config.toml
vocab_size = 53
embed_dim = 384
encoder_activation = "gelu"
optimizer = "normuon"
momentum = 0.85
nesterov = true
steps = 5900
batch_size = 512
lr_schedule = "wsd"
weight_decay = 0.09
Rows from block 3 of the text encoder of a small contrastive image-text model, named by matrix and row number. Rows with one number belong to one neuron. Each number is 500 + 40 x the weight over its row's rms, rounded and kept within 0 to 999. All counts start at 0. Numbers have three digits each.
After each neuron's rows are labels from the 100 texts, of 14848, where the neuron reaches its highest value: "tokens" is the input token at the peak. Only what is clearly more common there than usual is listed. The data: photos with spoken descriptions (Open Images, Localized Narratives). In brackets: how many of the 100.
# fc1: MLP up (text_encoder.blocks.3.mlp.fc1.weight, 512x128), inputs 86-127
# fc2: MLP down (text_encoder.blocks.3.mlp.fc2.weight, 128x512, transposed), outputs 86-127

fc1.198:488465574497499537501568488524494514494469517545487464518479554483519470476568568432491533434556526458470482495469480525467405
fc2.198:453499548539451532555498461565459513539475457416447484512524493472428534506521540522537466578484603442543464493575517486566519
tokens: "r" (99)

fc1.294:465485510493521522501515513478516501474529480521557550431529515488458459497486520519519499546547518565465551581493452418485529
fc2.294:486543384495423455495556544484476476451541575439553507514434474514541549549488529432511512462483524422496489541494514507497528
tokens: "o" (58); "f" (13); "x" (10); "w" (8)

fc1.416:537556557457590469608470471483541532505509529482503465513470467474495493513539497425467480472501476422497568484485504529452510
fc2.416:518526470547421500421437471481491510472426510452572540452545502480469529475485519485530549551527522464563564517518515493441431
tokens: "u" (74); "a" (19)

fc1.395:474452448486478482458547539516519511506436529565468481473465577452557544484432533455504522416515523518484576525484540457534535
fc2.395:536557549471491458614502543520480534566477498447473557566435541475470461451471473507414434537445462506457459458517546488433518
tokens: "a" (68); "o" (10)

fc1.507:496547415536526442483479457457520483545529545505542482504512463448480488527494473583531503543473538468520471481502487430462521
fc2.507:534508593461503515508462556517531518510509509482541519509490432474535516537440458462525565570489461512527459524574534472512506
tokens: "l" (62); "o" (28)

fc1.393:462487427509613503477550516524526526487550499578527492501512486485472538526506560560440562527484519474421530426497513542471477
fc2.393:466490515463469423502467473498437471546506566420449477450551516476540519499470494439522517470484517527538539473507514538478472
tokens: "d" (62); "w" (36)

fc1.83:435523561570566562497498481493564545478468520581484435584498437458528484529509537546443520462488452455563497488501502508535544
fc2.83:494415501527486517449479493540495504534550543494500524537508501529519456554440506487550465538450468563433513525515471534513529
tokens: "a" (91)

fc1.202:529439522502536426521514508503496505481432509558514539506499473512490457442487515466454455528594501487541477468492524514485431
fc2.202:511476533460540469486492577562484465558444562458461553540508513476529426553488518439447520482523437487499480543536466408452567
tokens: "w" (88)

fc1.148:504479560522510448444493503518539438540503492503530450489509611608497488532567458462478516516510547559463470544464497544425475
fc2.148:495511427534366469475539478455521495533452419475505488504488505536545504513466480483553454532495512579482541501476475516480513
tokens: "d" (74); "," (25)

fc1.220:583555522534564477557528494450502446525561540522453457518493503539495535513557545488429532518514496489454511542485425422521546
fc2.220:570454469431482454562501530538401522496491538528485516538502571458507444530527501525520478514474417495523480513495531511501503
tokens: "r" (68); "g" (24)

fc1.211:523499520456529502508446537501437553467550534477514484500541507481485435529486473411464451386456480520437496481551421474571504
fc2.211:489534474498567562588459462543487537491440513492518438542541520455478524547430510449509547459522478521449539437525497595542477
tokens: "r" (100)

fc1.451:480519491485477450489451513540521540491532442494518437461486443542460548506524521550427476398503497450505565460470486522508468
fc2.451:477496444461563434458543506539524545452543512483485509559535458485541444556496492567515542556508527542494401482454544553510466
tokens: "u" (100)

fc1.19:482483568554488542564489517473514413488484507466522580491550480560532531439477508456471517498500527504492603532522463535491504
fc2.19:556490560437476503497495498498471453490476513453505564410539449603537421481466541464491538521519516445503546533473553509468465
tokens: "r" (53); "o" (36); "p" (8)

fc1.150:466462565507618502492501536468512525524529408448516498511433491506483553504484507487494596496505510520531513525556460484523514
fc2.150:434444539549532511486472530483418512397443501503558492488495505496484475449572422466500475499483539536494548522448589480426566
tokens: "d" (70); "r" (14)

fc1.53:479530494506456509526507476450469490473477441519487553483535530532585431553472472507539455477461479474500492552510490499493448
fc2.53:499475401451507495505529502440486503447466477560498555456510504480558364474502500489532528481526496522476551480490527450546480
tokens: "m" (98)

fc1.299:488524485597466479483497486518546457433454375499508484483539460455534533462528423478515511531437423515526449529490526518563539
fc2.299:505490490494563536579501526469430463476501518536458456517524479456534490440572496448426449467503465474438557463509537455472461
tokens: "m" (35); "l" (20); "d" (18); "p" (8)

fc1.425:433467519546515471464541539452570517455526431494585552545517510511462463451530484473477388516474515505548526464520508524465559
fc2.425:517481513492439524465527539520528500519560515521561517549497436510487424499600400512529454463457431508510522545532577508434502
tokens: "m" (36); "u" (22); "o" (17); "l" (7)

fc1.22:447527526461497510473442492523564459507570541530491500533480551522493514459471437475528415465430462574449509532530469447564517
fc2.22:449536527538507522491484476447489558525546547435466514465472536537465467475550455516387489568440441494506557442494428470479523
tokens: "t" (38); "f" (25); "u" (11); "r" (11)

fc1.27:458504504547478508523507437481472539517448497505571505495550446553507516578437515438417504433549518499434492430504518490523542
fc2.27:480563551556530533500506461500527502523458489489538462518552525487501449507532483498503480526540490450489537496557542444562536
tokens: "w" (93)

fc1.154:477559529534499542513497526453537492521537490560504469504551493515443497537461477451432511482475455456457468549487520526504494
fc2.154:445508487510462537499471500476500530560524460564504534477511486510511485541474467498496454538529474482489491496492500551440534
tokens: "a" (87); "d" (13)

fc1.497:423604584508443437497541505522501424550489450533467536433444484482505522483465529488482506479523477526570475505516534576496479
fc2.497:439503570476544504481580509404485447353525502513487484483529521485461495503498536502520443500448556508490582493451505541464512
tokens: "m" (91)

fc1.272:454524489554443523460432584481477502430439439529446503496450502476561512418465536494466449470489548546449524600524508449438463
fc2.272:441503480460419485528520488570474507468506514450466446431472518441526521513454553440492545469566481434482482545495490512550527
tokens: "l" (67); "r" (19)

fc1.472:467452476506505477473474503456555479483508516534479526536491421474574445466538470517509550413499459546529478489506439538519510
fc2.472:513439548483555501529435496482515549436479528488553475570483499537545468486493541506444523579485496571534554485551461472575372
tokens: "o" (72); "a" (24)

fc1.410:489502448528504530460478533489488541530530523527459471470547486514493546448511544517480512514389511509531508530490561484458522
fc2.410:486450562483465499562459452518406491579454518449566528421532421480497520445526520434423471455456506481474491445529489492511504
tokens: "l" (63); "f" (17); "m" (10)

fc1.450:551463611473560492493486502460485536427443412493499575559537509564530511576437524456559519502533484520506476460508465489489460
fc2.450:547467579425508532511530431503492524424531504557526503466444460577427491412542508474521515507524515472562470530461479515522512
tokens: "o" (45); "r" (22); "p" (15)

fc1.462:507504493601490570514457516452495514500491547572482475503494539456525517539519566576527513457518525509551385555472459523488532
fc2.462:482491528510543428492496491490486524456616488506527514411506477489506512484458468555491459523519543503451447471540477548501552
tokens: "a" (95)

fc1.114:543439515501444502467504461531603476455496499433520482480443507454489559536474459539496525515484533487519505550423551577444443
fc2.114:582437507517450519520479461484507555519454526436553536551521517440572448496457527475537380468468527507473489458538512487429471
tokens: "a" (94)

fc1.204:425544548560503456564535519496380458457525470511483478494502533564456528479506470457487588473483433459491543502505484514506501
fc2.204:525427521518431492555455515531499467498502505540531548521577498458477473487441484466449443530512501554476544490560513528515431
tokens: "m" (100)

fc1.147:528537504497492539574438476587521531464454491484500443603492501492499523532505453527514578510549484509512470487515439482490488
fc2.147:448547487472535499519489549535472562542490482460459476452489494489535495555486508479510504477514543496516537554501468528501520
tokens: "m" (43); "r" (31); "l" (22)

fc1.125:549460435470473518488391556453499497484458494506502523479532469468474498496490505469613482513560541495437487499452512522461447
fc2.125:500541516496527543450490491519518474455510549462536487510480386472452488517529506493496490496539442466531556459529407480437559
tokens: "o" (69); "w" (23)

fc1.439:429536570439473464500492537460462431509558448539547493426508474555539511480431412512475478466529405453495499522484445573530460
fc2.439:509553510502457487440515510515447532515525514441448506527521526455459529504434551438508523509510513446593465537484517470468473
tokens: "o" (32); "w" (20); "m" (14); "y" (12)

fc1.262:472454467517538526562532487537470479490500445452458514485464548445434455564548490474545517515452456476513475455454496482445543
fc2.262:529610451480521459500482491536457501471475515593542526461527506521490515518462474549482465461474574553557477552490489535488484
tokens: "r" (63); "l" (36)

fc1.219:481483513491470512453499549450479512470464491456489533481514522491584467513514562503589505564514519463487473511503512444488459
fc2.219:466588474541428530507495484458410452411533422521486411467540439450471475458478473458530519569501470457485510538483501487587485
tokens: "o" (52); "p" (16); "u" (15)

fc1.339:528476457573445420553499537429486556483441518554537506471503481510478538416490543514479476430470586485445478487515459565454499
fc2.339:550511473526468485461511477429519461496528526539492442468502495474540484419489504470546561466527459515541428465494507517517487
tokens: "d" (48); "," (20); "y" (17)

fc1.9:474446477531519477450473494483529499497545487533569470529602505558491505429474497509494557469521551573477528467438516573502482
fc2.9:474540588449483531417421548565470545479481496511542558485462512420528481501481513564506486466472541506559537493542559458468494
tokens: "d" (35); "w" (23); "a" (16); "l" (7)

fc1.456:508514527532492547525522518503495503487530497546469515511491549587472549533489475498524478546436454482576441499497441437516519
fc2.456:457515514450582451448499452470457439569409485512497413452489483510479479485537491499446475459540530524529552417553532527489456
tokens: "m" (44); "r" (27); "f" (11)

fc1.57:535523498533555468548450475463503470439469551481562473495483460516543373512542480498536483460460505410507482487434415520479440
fc2.57:412484541500462484406560553488542507446515522477558517489483491512499497418525497495511573547512435485460537494549453457527499
tokens: "l" (31); "r" (30); "w" (26)

fc1.255:504463528501550427521479418513531494473493542512478461552445563509470465495446490489462443463462471493485500527511465499462554
fc2.255:497532532519499510483549546470459424499535526471549530500514491442443521453444511489527475508578519451535493519534454520582476
tokens: "a" (59); "w" (17); "l" (11); "r" (11)

fc1.182:459469471518489460548605557552518452455471440463514463475466455471467575530535502468448499552457451488534511487481509492468537
fc2.182:441457514501522484475500550486467466449485437529513460452561512589532519503496457487459483558485499457509559454457592469465568
tokens: "d" (84)

fc1.422:575512498507529483469517543498480436475451518478437431512442451538511546556507476497535447534462524488451548465486504473524464
fc2.422:471545483577461560491520506492509534508461430537525495489452490483483507515519539569486466508557490534502531543483544504529444
tokens: "o" (42); "a" (40); "v" (8)

fc1.331:546559467485505471506573486477496491448439498536553385507519491535511437448442505543497528482452483498536458515531510514515573
fc2.331:489553470491501514470483473551512513458513584494533460499570463515476520548549484490490511459517445533487491522536566472522469
tokens: "t" (57); "s" (25)

fc1.151:530486507490480465470505564479511517531572437469476432546468563518518511476494410531484469464498528493505489469512429515497459
fc2.151:499511465550531519491474531506466535454525510510527570486506530480470509507458513498446499451521417467581516458537444471503595
tokens: "t" (38); "r" (32); "s" (22); "c" (7)

fc1.2:522534552490520478479485402470519412494485438508528471520490534474466468446488470472513480464547518466463471450530456550554469
fc2.2:565531490513588494537492487443534460529506494574568460390503509560532551471488513504486485530538524507440508524489468526537408
tokens: "u" (99)

fc1.144:530524528452481512475547487466493497439549482511525384503525491454475461471421502452467415499452486526568537489552472459485498
fc2.144:505496509495434492432521485533575503535546543516408456510561498504513514526508532529496507527475504499510475453569439551489450
tokens: "r" (80); "d" (19)

fc1.63:488505464543439459564480455428523428456505533531570470578479400442573523466459476457531481551481487550477449512522434503459495
fc2.63:441436482544528480502476530468536527443552549509541471553510418482496505434498495486539580528542479539534476519521408530571485
tokens: "d" (78); "m" (22)

fc1.438:540488519509585461504472580445450537530541517538579557582459513542562521541455545495469524512540471491463528453470500457422491
fc2.438:456475472576508472532553582460578463483521501559490440552489500538494513434511471548478523489511551541539450471506566478441574
tokens: "l" (44); "w" (23); "v" (20)

fc1.123:431532601409463486484455563493567417486497499536464503509523435512521450525596503445493545495520443467505512473482540506551506
fc2.123:450533559506444492564492568523451422478529400541430429562519481514490526546567518535498376489588514477501489534554557579544481
tokens: "l" (76); "a" (20)

fc1.358:456534523446499500524500483532501473542429548470553462487594509481513530460488498520504542417473508521500522439530454472492524
fc2.358:555479579521534494514490423536518452524463516494542542490533475514547551499515492470536482486443513551402500456465548504455436
tokens: "a" (49); "l" (28); "g" (23)