From a checkpoint of a small contrastive image-text model: batches of 512, trained on photos with spoken descriptions (Open Images, Localized Narratives).
Rows from block 2 of the image encoder, named by matrix and row number. Rows with one number belong to one channel. Each number is 500 + 40 x the weight over its row's rms, rounded and kept within 0 to 999. All counts start at 0. Numbers have three digits each. After the name is the row's rms in percent of the matrix's.
# convs0: first 3x3 conv (encoder.blocks.2.convs.0.weight, 48x48x3x3), inputs 35-39, a 3x3 kernel for each
# convs1: second 3x3 conv (encoder.blocks.2.convs.1.weight, 48x48x3x3, transposed), outputs 35-39, a 3x3 kernel for each
convs0.0 101:568479525582448443505448479462474519488493599456555518443507601520468510489458477519463527505498488480493472464553549471513495400484451
convs1.0 105:477520554546524457517475476503442456563508437507482501444548524590541488465505472567512493438474454539517559503531551424461509517503486
convs0.1 100:488492500530568545484555512475413416594453463487470538504541503477520618500476429548482478458511519526483580564473550507488405484534480
convs1.1 100:555442487423435638519500677487458512538522582465515490510475498516520516553533526512526459490503508533562512519494563471496474491509524
convs0.2 102:501598569492526518517523515565593529475441424532536486494499541499496435497544488490489509441420416487435444424479490494517489551525510
convs1.2 105:465474508426473468478544554486492539509494493503438485498461446447411437533505556518507525525472478463394398429487521460496465503520487
convs0.3 098:504516524507445455499475511391462499532478469550497396494473523499556540527513490530520495510517512489486471544505473491474452465484484
convs1.3 093:463527532573512521548524518454550510471443515537421396525487449496450438440479446521518574510528522460459513537502481451495441550543556
convs0.4 098:409481522487509506525520508438572426410521472385575492481514514595488528496486530467482482438442537510465536467482552437446467486460562
convs1.4 097:523580499477519524530551516544504552525432533586457524476495574572563481427478515461418481443474564505546504475501537488528521481486571
convs0.5 099:475505530468603589455525490494436495553497474439555518535465463478460418466505463518501519503473525487571505443475468461476417482473468
convs1.5 097:500447480439459511415526492498536515506422547534460502480485501541501513537541453515393483470468453472523489438414446543455437564607582
convs0.6 100:534516503518512499513511494586526524592555479587528598519497489489497528537486463484448534500498436440454434470508435505493536442509510
convs1.6 100:565543481552536486583511483454527342505479435526468456606529496484527509531513509474518523495463486465505510518504495543473554525482471
convs0.7 099:464441484430446434531525528486598457493542508530491539435494490361401550489415423506515447477495485505505483476469470480490412480442474
convs1.7 098:519510431549556510579581541473483454453448521479542527532538489341486518513522472525469473528469484561495559534466516522498573482501474
convs0.8 100:503475490552509521467452484566443466540462542574417492453388459431421488511500501458511498522529506510481526494515461422446409436450410
convs1.8 102:480479476413441459435443503460470555447478507446444477494469464518534581535556510488467424548530481499518542557543536560615604560575550
convs0.9 100:441424451460481536462475458484490422423455511425458452484512478519466412380388481513509464477452494489515456444473461488480533488422466
convs1.9 095:542565494486541552499521525495490464510541523491498549547512501525485446502542561492538497480513437441483450480494513425455488396439508
convs0.10 099:481491495494537535506511485453574496400527499465441504444518527518515477457521530590560494487501415475450534505571489496498549507481476
convs1.10 105:475510539514465513497509522556475491538504589593509445446506526545488550420499527532518480530558515510529474511535513447518488516455462
convs0.11 098:535560464515523473526489499434468514500441513479499560500457467493421488441486547464533462545447449526396455520531596450503540423453552
convs1.11 102:512514461505445436459496512487452437485421480514523475520501556590546519478492467531554518516482494493417498484463535452442499517496527
convs0.12 100:442479543498494493486454489507501497534519499510481566525508533604507495577501477528402479472476486491474461483451429513505402537549485
convs1.12 095:493524543458491480537469450498447520500470547530511544550542576540592580516518527497498507519485469451513460486573502488503505516459482
convs0.13 096:501498464529536534466510521553395423396504400363509456471555466495483503542490557497496508550528542493590510502543544511489529528459486
convs1.13 094:473505467566503576599544538397552453462563395538456517510476514450529481525493548459558536495513498484514561508550532542549593523526460
convs0.14 099:479512516534525498470488469526534494504446503437348480475436499457511449544555493512525507472501504466473468479538475555496493585567500
convs1.14 101:517540572504532509553521482487443525521437470516548548471488453503490516500496497515504490525510508517543572510521536513487492481443506
convs0.15 101:557501437495501532504476483516474509449461462502473411563499485532498522540497522527480530513503458543515554460490475469479517452437517
convs1.15 091:513504519440533502451514516550480404526479407527478405537531544504489515493471451587559586536540568475490513547524491491494488482432456
convs0.16 100:585580571545530549486493476499407525411443565525443599488533516448488533506525521443491470492518458521517502468508550480507506412454485
convs1.16 104:457439545478499503558456524593542487508494423525432501582569497521503508503432497402514561404478501404511503527564529489526519535509530
convs0.17 099:520525494517545519532529517474454558461462559393462498520533507382429424561494516529538469529543523479488568560549534538530561531497491
convs1.17 093:463500549517500536524503504408493475478532521487513526502513415519561487464397465398493469487544501495569538505540561528521515515493520
convs0.18 099:486494482466479485477558562470524546442483459514589517481508577515590554503554480509535458457445493517527481522482487499515534465512564
convs1.18 093:484503590448547547503571558528525545565514512501510460561592553565561573507529493501479544502499465586498470571530481498473465514518479
convs0.19 103:548511444493450510478424470523401455539528432528556526476516532529540516457476440491453476540535549565490421497453503506461493540522439
convs1.19 101:518554560535533529571539488494453502505517516507507540516521478437491471542508512513465466491492456539525469425467409521446474510489553
convs0.20 097:525575491523520388477465488439577538452486533444480481497496481443459527426529591483515398486520520515491532520472480508541489460481534
convs1.20 092:465439494494418473431467469483508481545476506502520430419460494534499482531549506566505489479405490529494512421446476506492466477520523
convs0.21 101:570470474561537451505487478439546519502482479498500487426541512441397410528565374494484468475454489540507460523498453433510556458411480
convs1.21 106:518473574512497472481478542494556559472519517471485441480374455525556512432436502552508460521533503482500511424467432417444482446472477
convs0.22 100:476510512549504484511524464512513544533511503449553540449344387558482433469512522446488443516475464497498462489461509463466434419448443
convs1.22 098:499531485505530479508578587493463442479452469526478483500434500528503445499539487499449479520527568517546549518524465565584520474551524
convs0.23 098:486456476517451505558537538473507535482459541685459513488527500448443422505473522510545519446452491424505534523549549555459504419477481
convs1.23 099:533553433505515484543478508448477564546476455514538447526535470505596534519475451458474504492554419533480456549561514430457488505477499
convs0.24 100:428439480503488472547508515468464454534449490529574444461427517571348485566433394501478516488464559561489547499478546489486537516497514
convs1.24 105:507552543487482490543531521513533542537539526456501485447450382605600553543536507505528477532522450517472472496561580559594522495522533
convs0.25 100:510493510487478541452550536517484493517472497473518532503447501602622442505513444417467473460575463534543466480488510450487519512506490
convs1.25 107:439421587530485621482493491490521498511501520505479492518459470491497472559528511552442480495399435467475549493486435447503486440514513
convs0.26 097:506495480526566495495553513472477506456542504516482455428550521506521541495413406535501559561502507546477442568514463477490489565530542
convs1.26 092:525526553473447522427538552491529519506469490443488520493501479527468498473467502538571518497550510556593440460517534490505489527514479
convs0.27 102:534526518481449495495549507551429572485603471384403590474492474535568468408509550527510470539537551495487468532496536469440495440528448
convs1.27 104:470503515513557527548470513459419528478601515497474487464525540473440541503520515543464458504487469544541499477462457457497478505453480
convs0.28 096:480478446517504462539477437505455524440422471447464482574478504523436407518522527563532482505479435500534551511518543502498485516529527
convs1.28 099:583591558519505511509454452514532452450497458523503546484456475488489461530484523436445531435509510540533474530569570487512503555499559
convs0.29 098:481526474478547464499530450532421470480467469480533562567585579466571572498520526500500454516556525545528529542499525560522557489494488
convs1.29 102:424452514435460548502528516441526462505440498483415554491503481544535535582500536523541547453526492483511462513543548518568542492525528
convs0.30 100:504509545535592578474512518499473530510508457521498431432381442465465551558549476466443529472430546442472517440495511485504468509454462
convs1.30 107:569486480518515524475499522554463545494522453469470456530441485497471452524555561465494459365422575523521546475455456518512537525506511
convs0.31 102:492519492453561536484536522499509509525577550494532538464517537474565512484475507459523451509489486485486479557501519498556429546493539
convs1.31 093:466425532519472541538506508481558470548554510483519471461502475489537542521474430474470519531530521508457437537515635559514532546519512
convs0.32 107:496458479538510508496465477488479444413456506493559519506415487466485416533495520507461514510554465477434475496528478426467535519486491
convs1.32 109:574502476553500436497451528477539477547530476500467487505525509502453478493547477487540557534488496526427475514517422437496464443484516
convs0.33 105:526514531496496501463454485524436497390512465503516476517505439460628500504467539454513452522420424455475527488553529566540408420535518
convs1.33 103:524456453477482487504527511481591480489590488541543562474564558508515477572536486516530490507496450519432408452434494490474458498528461
convs0.34 099:496457489526525420526527460463561432497410459539491547471444508473473531473511531582459437422548510502419580494539507455508538482452532
convs1.34 091:521520517426425511494461467463443511507499541436549465470451521503517459540509508462415453502539533525455509505513495385518545471486591
convs0.35 098:482482496557493438536442418470447445575504422562507572460445454462492477427463539537509452509499513532479523476485540460513487432474472
convs1.35 096:501426404513457451505495497509460511471437518496445461444501431473537495495551460488480481457504441506470470493512493494478549493418496
convs0.36 097:512490491529475480489501537537451457398475511519554479452499499522543474523593472474543495570536491475542470448537493524505517526486500
convs1.36 098:490425440567508463473499529491579446468480414514498489536514499458514449532552551546518442522457505549452534485498516455458511523480490
convs0.37 101:491560509517563470562454497519438409466496503424620462537518513441534556459555533485483500476432525484483528489466437505503501514537528
convs1.37 107:541513497470494563497480509529535476557479532499432563519555537471517461530501493539523446471515488508553509493524511474507472453482492
convs0.38 102:469524538472510499563516451497558476516451495418495526438547494536425485542474489502472459442500516514482508528516468522435532528522494
convs1.38 102:498456543485486495519505480586515449542423546508511491519493517480475489462454504498485496444468501521488579527511574490528514480539489
convs0.39 105:502506549492480503519478451486518515537469449463514469433584486600374517456511529490488532472498486485486539448480480491536451511490461
convs1.39 105:547525508503498520544501506444493476463485467435519438472492486464484478467498489551465480462452511395509564445505560494508503538502458
convs0.40 099:487517516485490469527419438561495472499506536464523563517479430543523457500475534514506460457479506522475464506514526515500544568541478
convs1.40 089:516493492486457434527480445412479493484503460522542537443522491481490477472490528515541484521516461487478467485457448513480451526565499
convs0.41 100:494497535470485526517484465429519564449441522547474514483478500514542509529468453463454497524505443483499467509514484495544516428548519
convs1.41 099:485473472467465506481508514545535504479461479491513464479518551555528583479482466468494484490506480542513521508473537510460550527478497
convs0.42 102:470524524496496449489460471491580495517423490503412470467502496470446542522489530495493540508480486442495441493559471482527500461465475
convs1.42 105:515537488515565497477492528571447563512488537536531501554550467484514526519485468531415476470463471483485475455480499477484558490462453
convs0.43 100:515523538462470470472512511523467533500467504537539552451564632491447455520577441514506520491481458544529467548542522502468466532455418
convs1.43 102:482496476482524512482541561474536465513503487474509531499540510541542486480545532449517424498503523514469423554515509510517512494502494
convs0.44 098:457440512487489514495468491489453537487481496428433477468495472558498431536594563466507495503485491490481494512539464434507542532542522
convs1.44 105:473486466486507548502534506543539507543526468550473514527492534515539492518527582489530541529548444593465430550497470493520588509527503
convs0.45 102:575472466548440515512467551540577553551586458511517480618533442529515514517487537497432505454475468493527548498539521479467540402409503
convs1.45 107:472491520502537426471527461456519413454539438466538503429491502521578540491537517501499519525524569511528480571582574516558563514494495
convs0.46 101:526493512502550559514521555507452558499436457546484506515500486618503470446559419502524418446475438442497471528513500470536484518487478
convs1.46 101:459438576529474520600569537489447444517442491562430546527555525442428499525544561489510525548518558531545558480477450544507512492514527
convs0.47 101:552466426453489494494499524498496558450538490584491397525397473394627471498474482445567515497496525553489540449505613529441487503514471
convs1.47 098:476530473581487394538468478519524436507458470464473484455439483471450452497509508516572604543511485509463526464506515491571500462549515