config.toml
encoder_arch = "resnet"
model = "contrastive image-text model"
dataset = "photos with spoken descriptions (Open Images, Localized Narratives)"
train_examples = 203450
image_size = 64
crop_scale_min = 1
horizontal_flip = false
tokenizer = "char"
vocab_size = 53
loss = "softmax"
embed_dim = 384
encoder_norm = "batchnorm"
encoder_activation = "gelu"
encoder_depths = [4, 7, 7]
encoder_kernel_size = 3
encoder_stem = "deep"
encoder_avg_pool_shortcut = true
encoder_widths = [48, 64, 96]
text_encoder_causal = false
text_encoder_width = 128
text_encoder_layers = 6
text_encoder_norm = "rmsnorm"
text_encoder_norm_position = "pre"
text_encoder_activation = "relu"
text_encoder_mlp_ratio = 4
text_encoder_head_dim = 64
text_encoder_fused_qkv = false
text_encoder_bias = "all"
text_encoder_qk_norm = true
text_encoder_parallel_block = true
text_encoder_inner_norm = false
text_encoder_drop_path = 0.05
text_encoder_positions = "learned"
init = "trunc_normal_002"
residual_init = "zero_last"
optimizer = "normuon"
muon_scale = "match_rms_adamw"
learning_rate = 0.0022
momentum = 0.85
nesterov = true
orthogonalizer = "newton_schulz_5"
adamw_lr_other_params = 0.0019
max_grad_norm = 0.5
max_steps = 5900
batch_size = 512
epochs = 14.8
lr_schedule = "wsd"
decay_fraction = 0.2
final_lr_fraction = 0.1
warmup_steps = 170
weight_decay = 0.09
adamw_weight_decay_other_params = 0.05
Rows from block 10 of the image encoder, named by matrix and row number. Rows with one number belong to one channel. Each number is 128 + 32 x the weight over its row's rms, rounded and kept within 0 to 255. All counts start at 0. Numbers have three digits each. After the name is the row's rms in percent of the matrix's.
# convs0: first 3x3 conv (encoder.blocks.10.convs.0.weight, 64x64x3x3), inputs 20-29, a 3x3 kernel for each
# convs1: second 3x3 conv (encoder.blocks.10.convs.1.weight, 64x64x3x3, transposed), outputs 20-29, a 3x3 kernel for each
convs0.19 101:172143125124128171108164112160075063122111102093125107050072078119111109169172165172134131112101116124097133167096150120117142099185128106124078139109160051119159167141100099092082116123103165091154153098161103132135110086155089120145091081091090131138162191202107098068
convs0.20 099:113140112101114118127102127171138146100111121132126144154168146127129168135116144130083076124121158087137151076095095114124140187150117127155149144102085121170155101129111171181138110125107081134122144130166166140167064138146094093164140113117150135108130142110074114120
convs0.21 102:116116103150132120129140191129093228130083125109130126096114165136152145151054146138072147107070076143114079107161178116188140139151212083067079127102120133151148133113123112118127083068105116163154081140140056153118159139151129113117148076102077114130137130124166128131
convs0.22 099:160122133135118116124150107105067131093085106095036086073107092156151170144118181146092154152149147128104136118099097100094061175152102066107125081074089142103062136106123185113165118152137040168115087137130131114098100083205106102118144159128159150156121108123131136098
convs0.23 102:170046085139108100117173129032111128112096138107119138129164146137129157140096108060026089127103062133124126144087149103086143088141099121118150120121139128119125150159086138182106115128112093155124104101100087118151066067100150114148198170160104102142136158125126119122
convs0.24 098:162137122154156129188122111121107063152101084113137074129083117155168157101138138113136127101107100097095136158105105139134140122101156114093122149109079115146117133088141183096103143125082138164136067087111078124133184163156111116128076138124122129121137161212079096104
convs0.25 099:155135103087133167183121036140135126073092121125133105133127114116120121137186166130218108163124139120140098087068060102152084130060080182184166114123132172195106137152143147101155158135130131148110111153132107186208189164145163182069111098130117113123133146086090134142
convs0.26 100:184126110144129143120207138120137138167137105136130140096129111108145185109139073165160094118101111121120128121158170124059135098143165116106122136139132112166153190160160122095060149092062087069107124131129085109127110120117071111148087098125122102129114122177145188171
convs0.27 099:161107171050106143168123129111101123098120157101141115175160129113161147107168116067090120167093138132120093132111090081113137128101130173103088193143097129108116108106145132160176156144111153152136178120117092078090076151148081176179133139164124128144099145114171178107
convs0.28 103:126124130152172136156119112197135126147143127177122117168148127129174084082120149133118067151126092136090113102122122120158124146146150192113123086170092133145109109148148102167147101113112164108150101122131189076140127096132141099077146120126169098120176101064096098129
convs0.29 103:099100126132099081154146116099081140139155128152094142146072115179169097090119133164039170140072109084139118122093066121098113199111129173159141088125099069121136195144089131093109103165139066210143093178145192087137117083122114095120158110126132124120110170141076204140
convs0.30 100:134178108119186104068121075120077139131091153127169100095106143138146128105097097107123089104091107121147162170139079184146074037070106129136110120144146110129095146182166082149121120105119147144189133132140160160123149173166161068070093113075084151151124142119125114108
convs1.19 098:163137165166182219173161182120117121131123116139155148138159137122169148146195168121153186167162194113110115112177136135134118112142133107096121110158170108153171102099117128108162125147172176124143133123177127131163140146116122155107087140100109094121106068125114081122
convs1.20 092:168193159112163170165109158080114140117124115173117149152086104081063092104077073153142170106206199145220206105076160134115088118146092097147107097107093119133144144112136147168147139157121099155091114115095120116112095114147154078134171104087106170204099107101062102088
convs1.21 098:123130117119069102105121132135121072088092071079098114160169135148171139092130102122103119099109123137123117103101134091122191138155146180154093179203089201187150093120120106147129076124115137159125164151187122133131140119126101116137147161109131124162108112187097106170
convs1.22 098:163202182149188191087146137116062085121111104137081099138137108101160138152240130173176104162170133161143133132133211113065158083102155136118029136148099090091077088138115109134171132113173105097164097123175115118130110087110159103122164154174149093138144116123127094114
convs1.23 103:110133164119122176175111141158152125177094130117103092139075130073115153118135169135148083172156147162175120139121130132103099106123100099106140104118135160134089169104121145120144089153177116112069092138088111133108163105167152143103148103068138106085070111086149169159
convs1.24 099:157172134117120121123104109099150127110169134133176184102107123071104091103131172108148120145133101133144097159123119147166111147168118144139172158168202229173161091115151085111113061061094105084114111120147129171172087056115077068095085129120116100087088093129089114103
convs1.25 093:131108108098112105074113103169090121139119084146126128098091118128132106103151161106118067165142091066092095193163158164136111148155107153167139121126123137098110135117059133084079059036062183149072179168111142137116158114092133137102099088067090125100103096117097068081
convs1.26 099:100155132067150201115178172198127149128112137057050087113129111149155160205214167124139147179168168128161165189116143196128176129113132152164115123112099103071103112052052140126125125107139173146127095136096132125079115136106119153138128099087174141119157120106144114124
convs1.27 094:084119130040125083105112106118163123144089126085084096061139156132145137142152148151183217190182178222209188079101122138119102114103119100132128079084113107078120157162120157130146172175144127081129123096154126104162149165127175150126174170110157144140166189184150200171
convs1.28 118:120199114112114108071119094108130104089128121099176125179147114152137092222170161106101110149111101143142074133046142137086161147067147129129136173129141193173171085133152158078143173127124086134128098133085110116091121054094138129131158157098103157163079141117103097178
convs1.29 112:130142140164125159107129092143133150125106088081130104166105126173152098176160135116101147150127107136152153151124149133104122194076153166172129096133125131102132130206118146155115155125094068130129052143164087133120115168088116099045102146096140113159115121165141123084
convs1.30 094:096093097110094127159121125155141147152099121149124117151164150110158130132123126141104095170193177199156177166115126157131157139144162164123123144111124133150145132147130086104085148088075119058063092149095120055092188164183131089076084120119096052073160177110126125139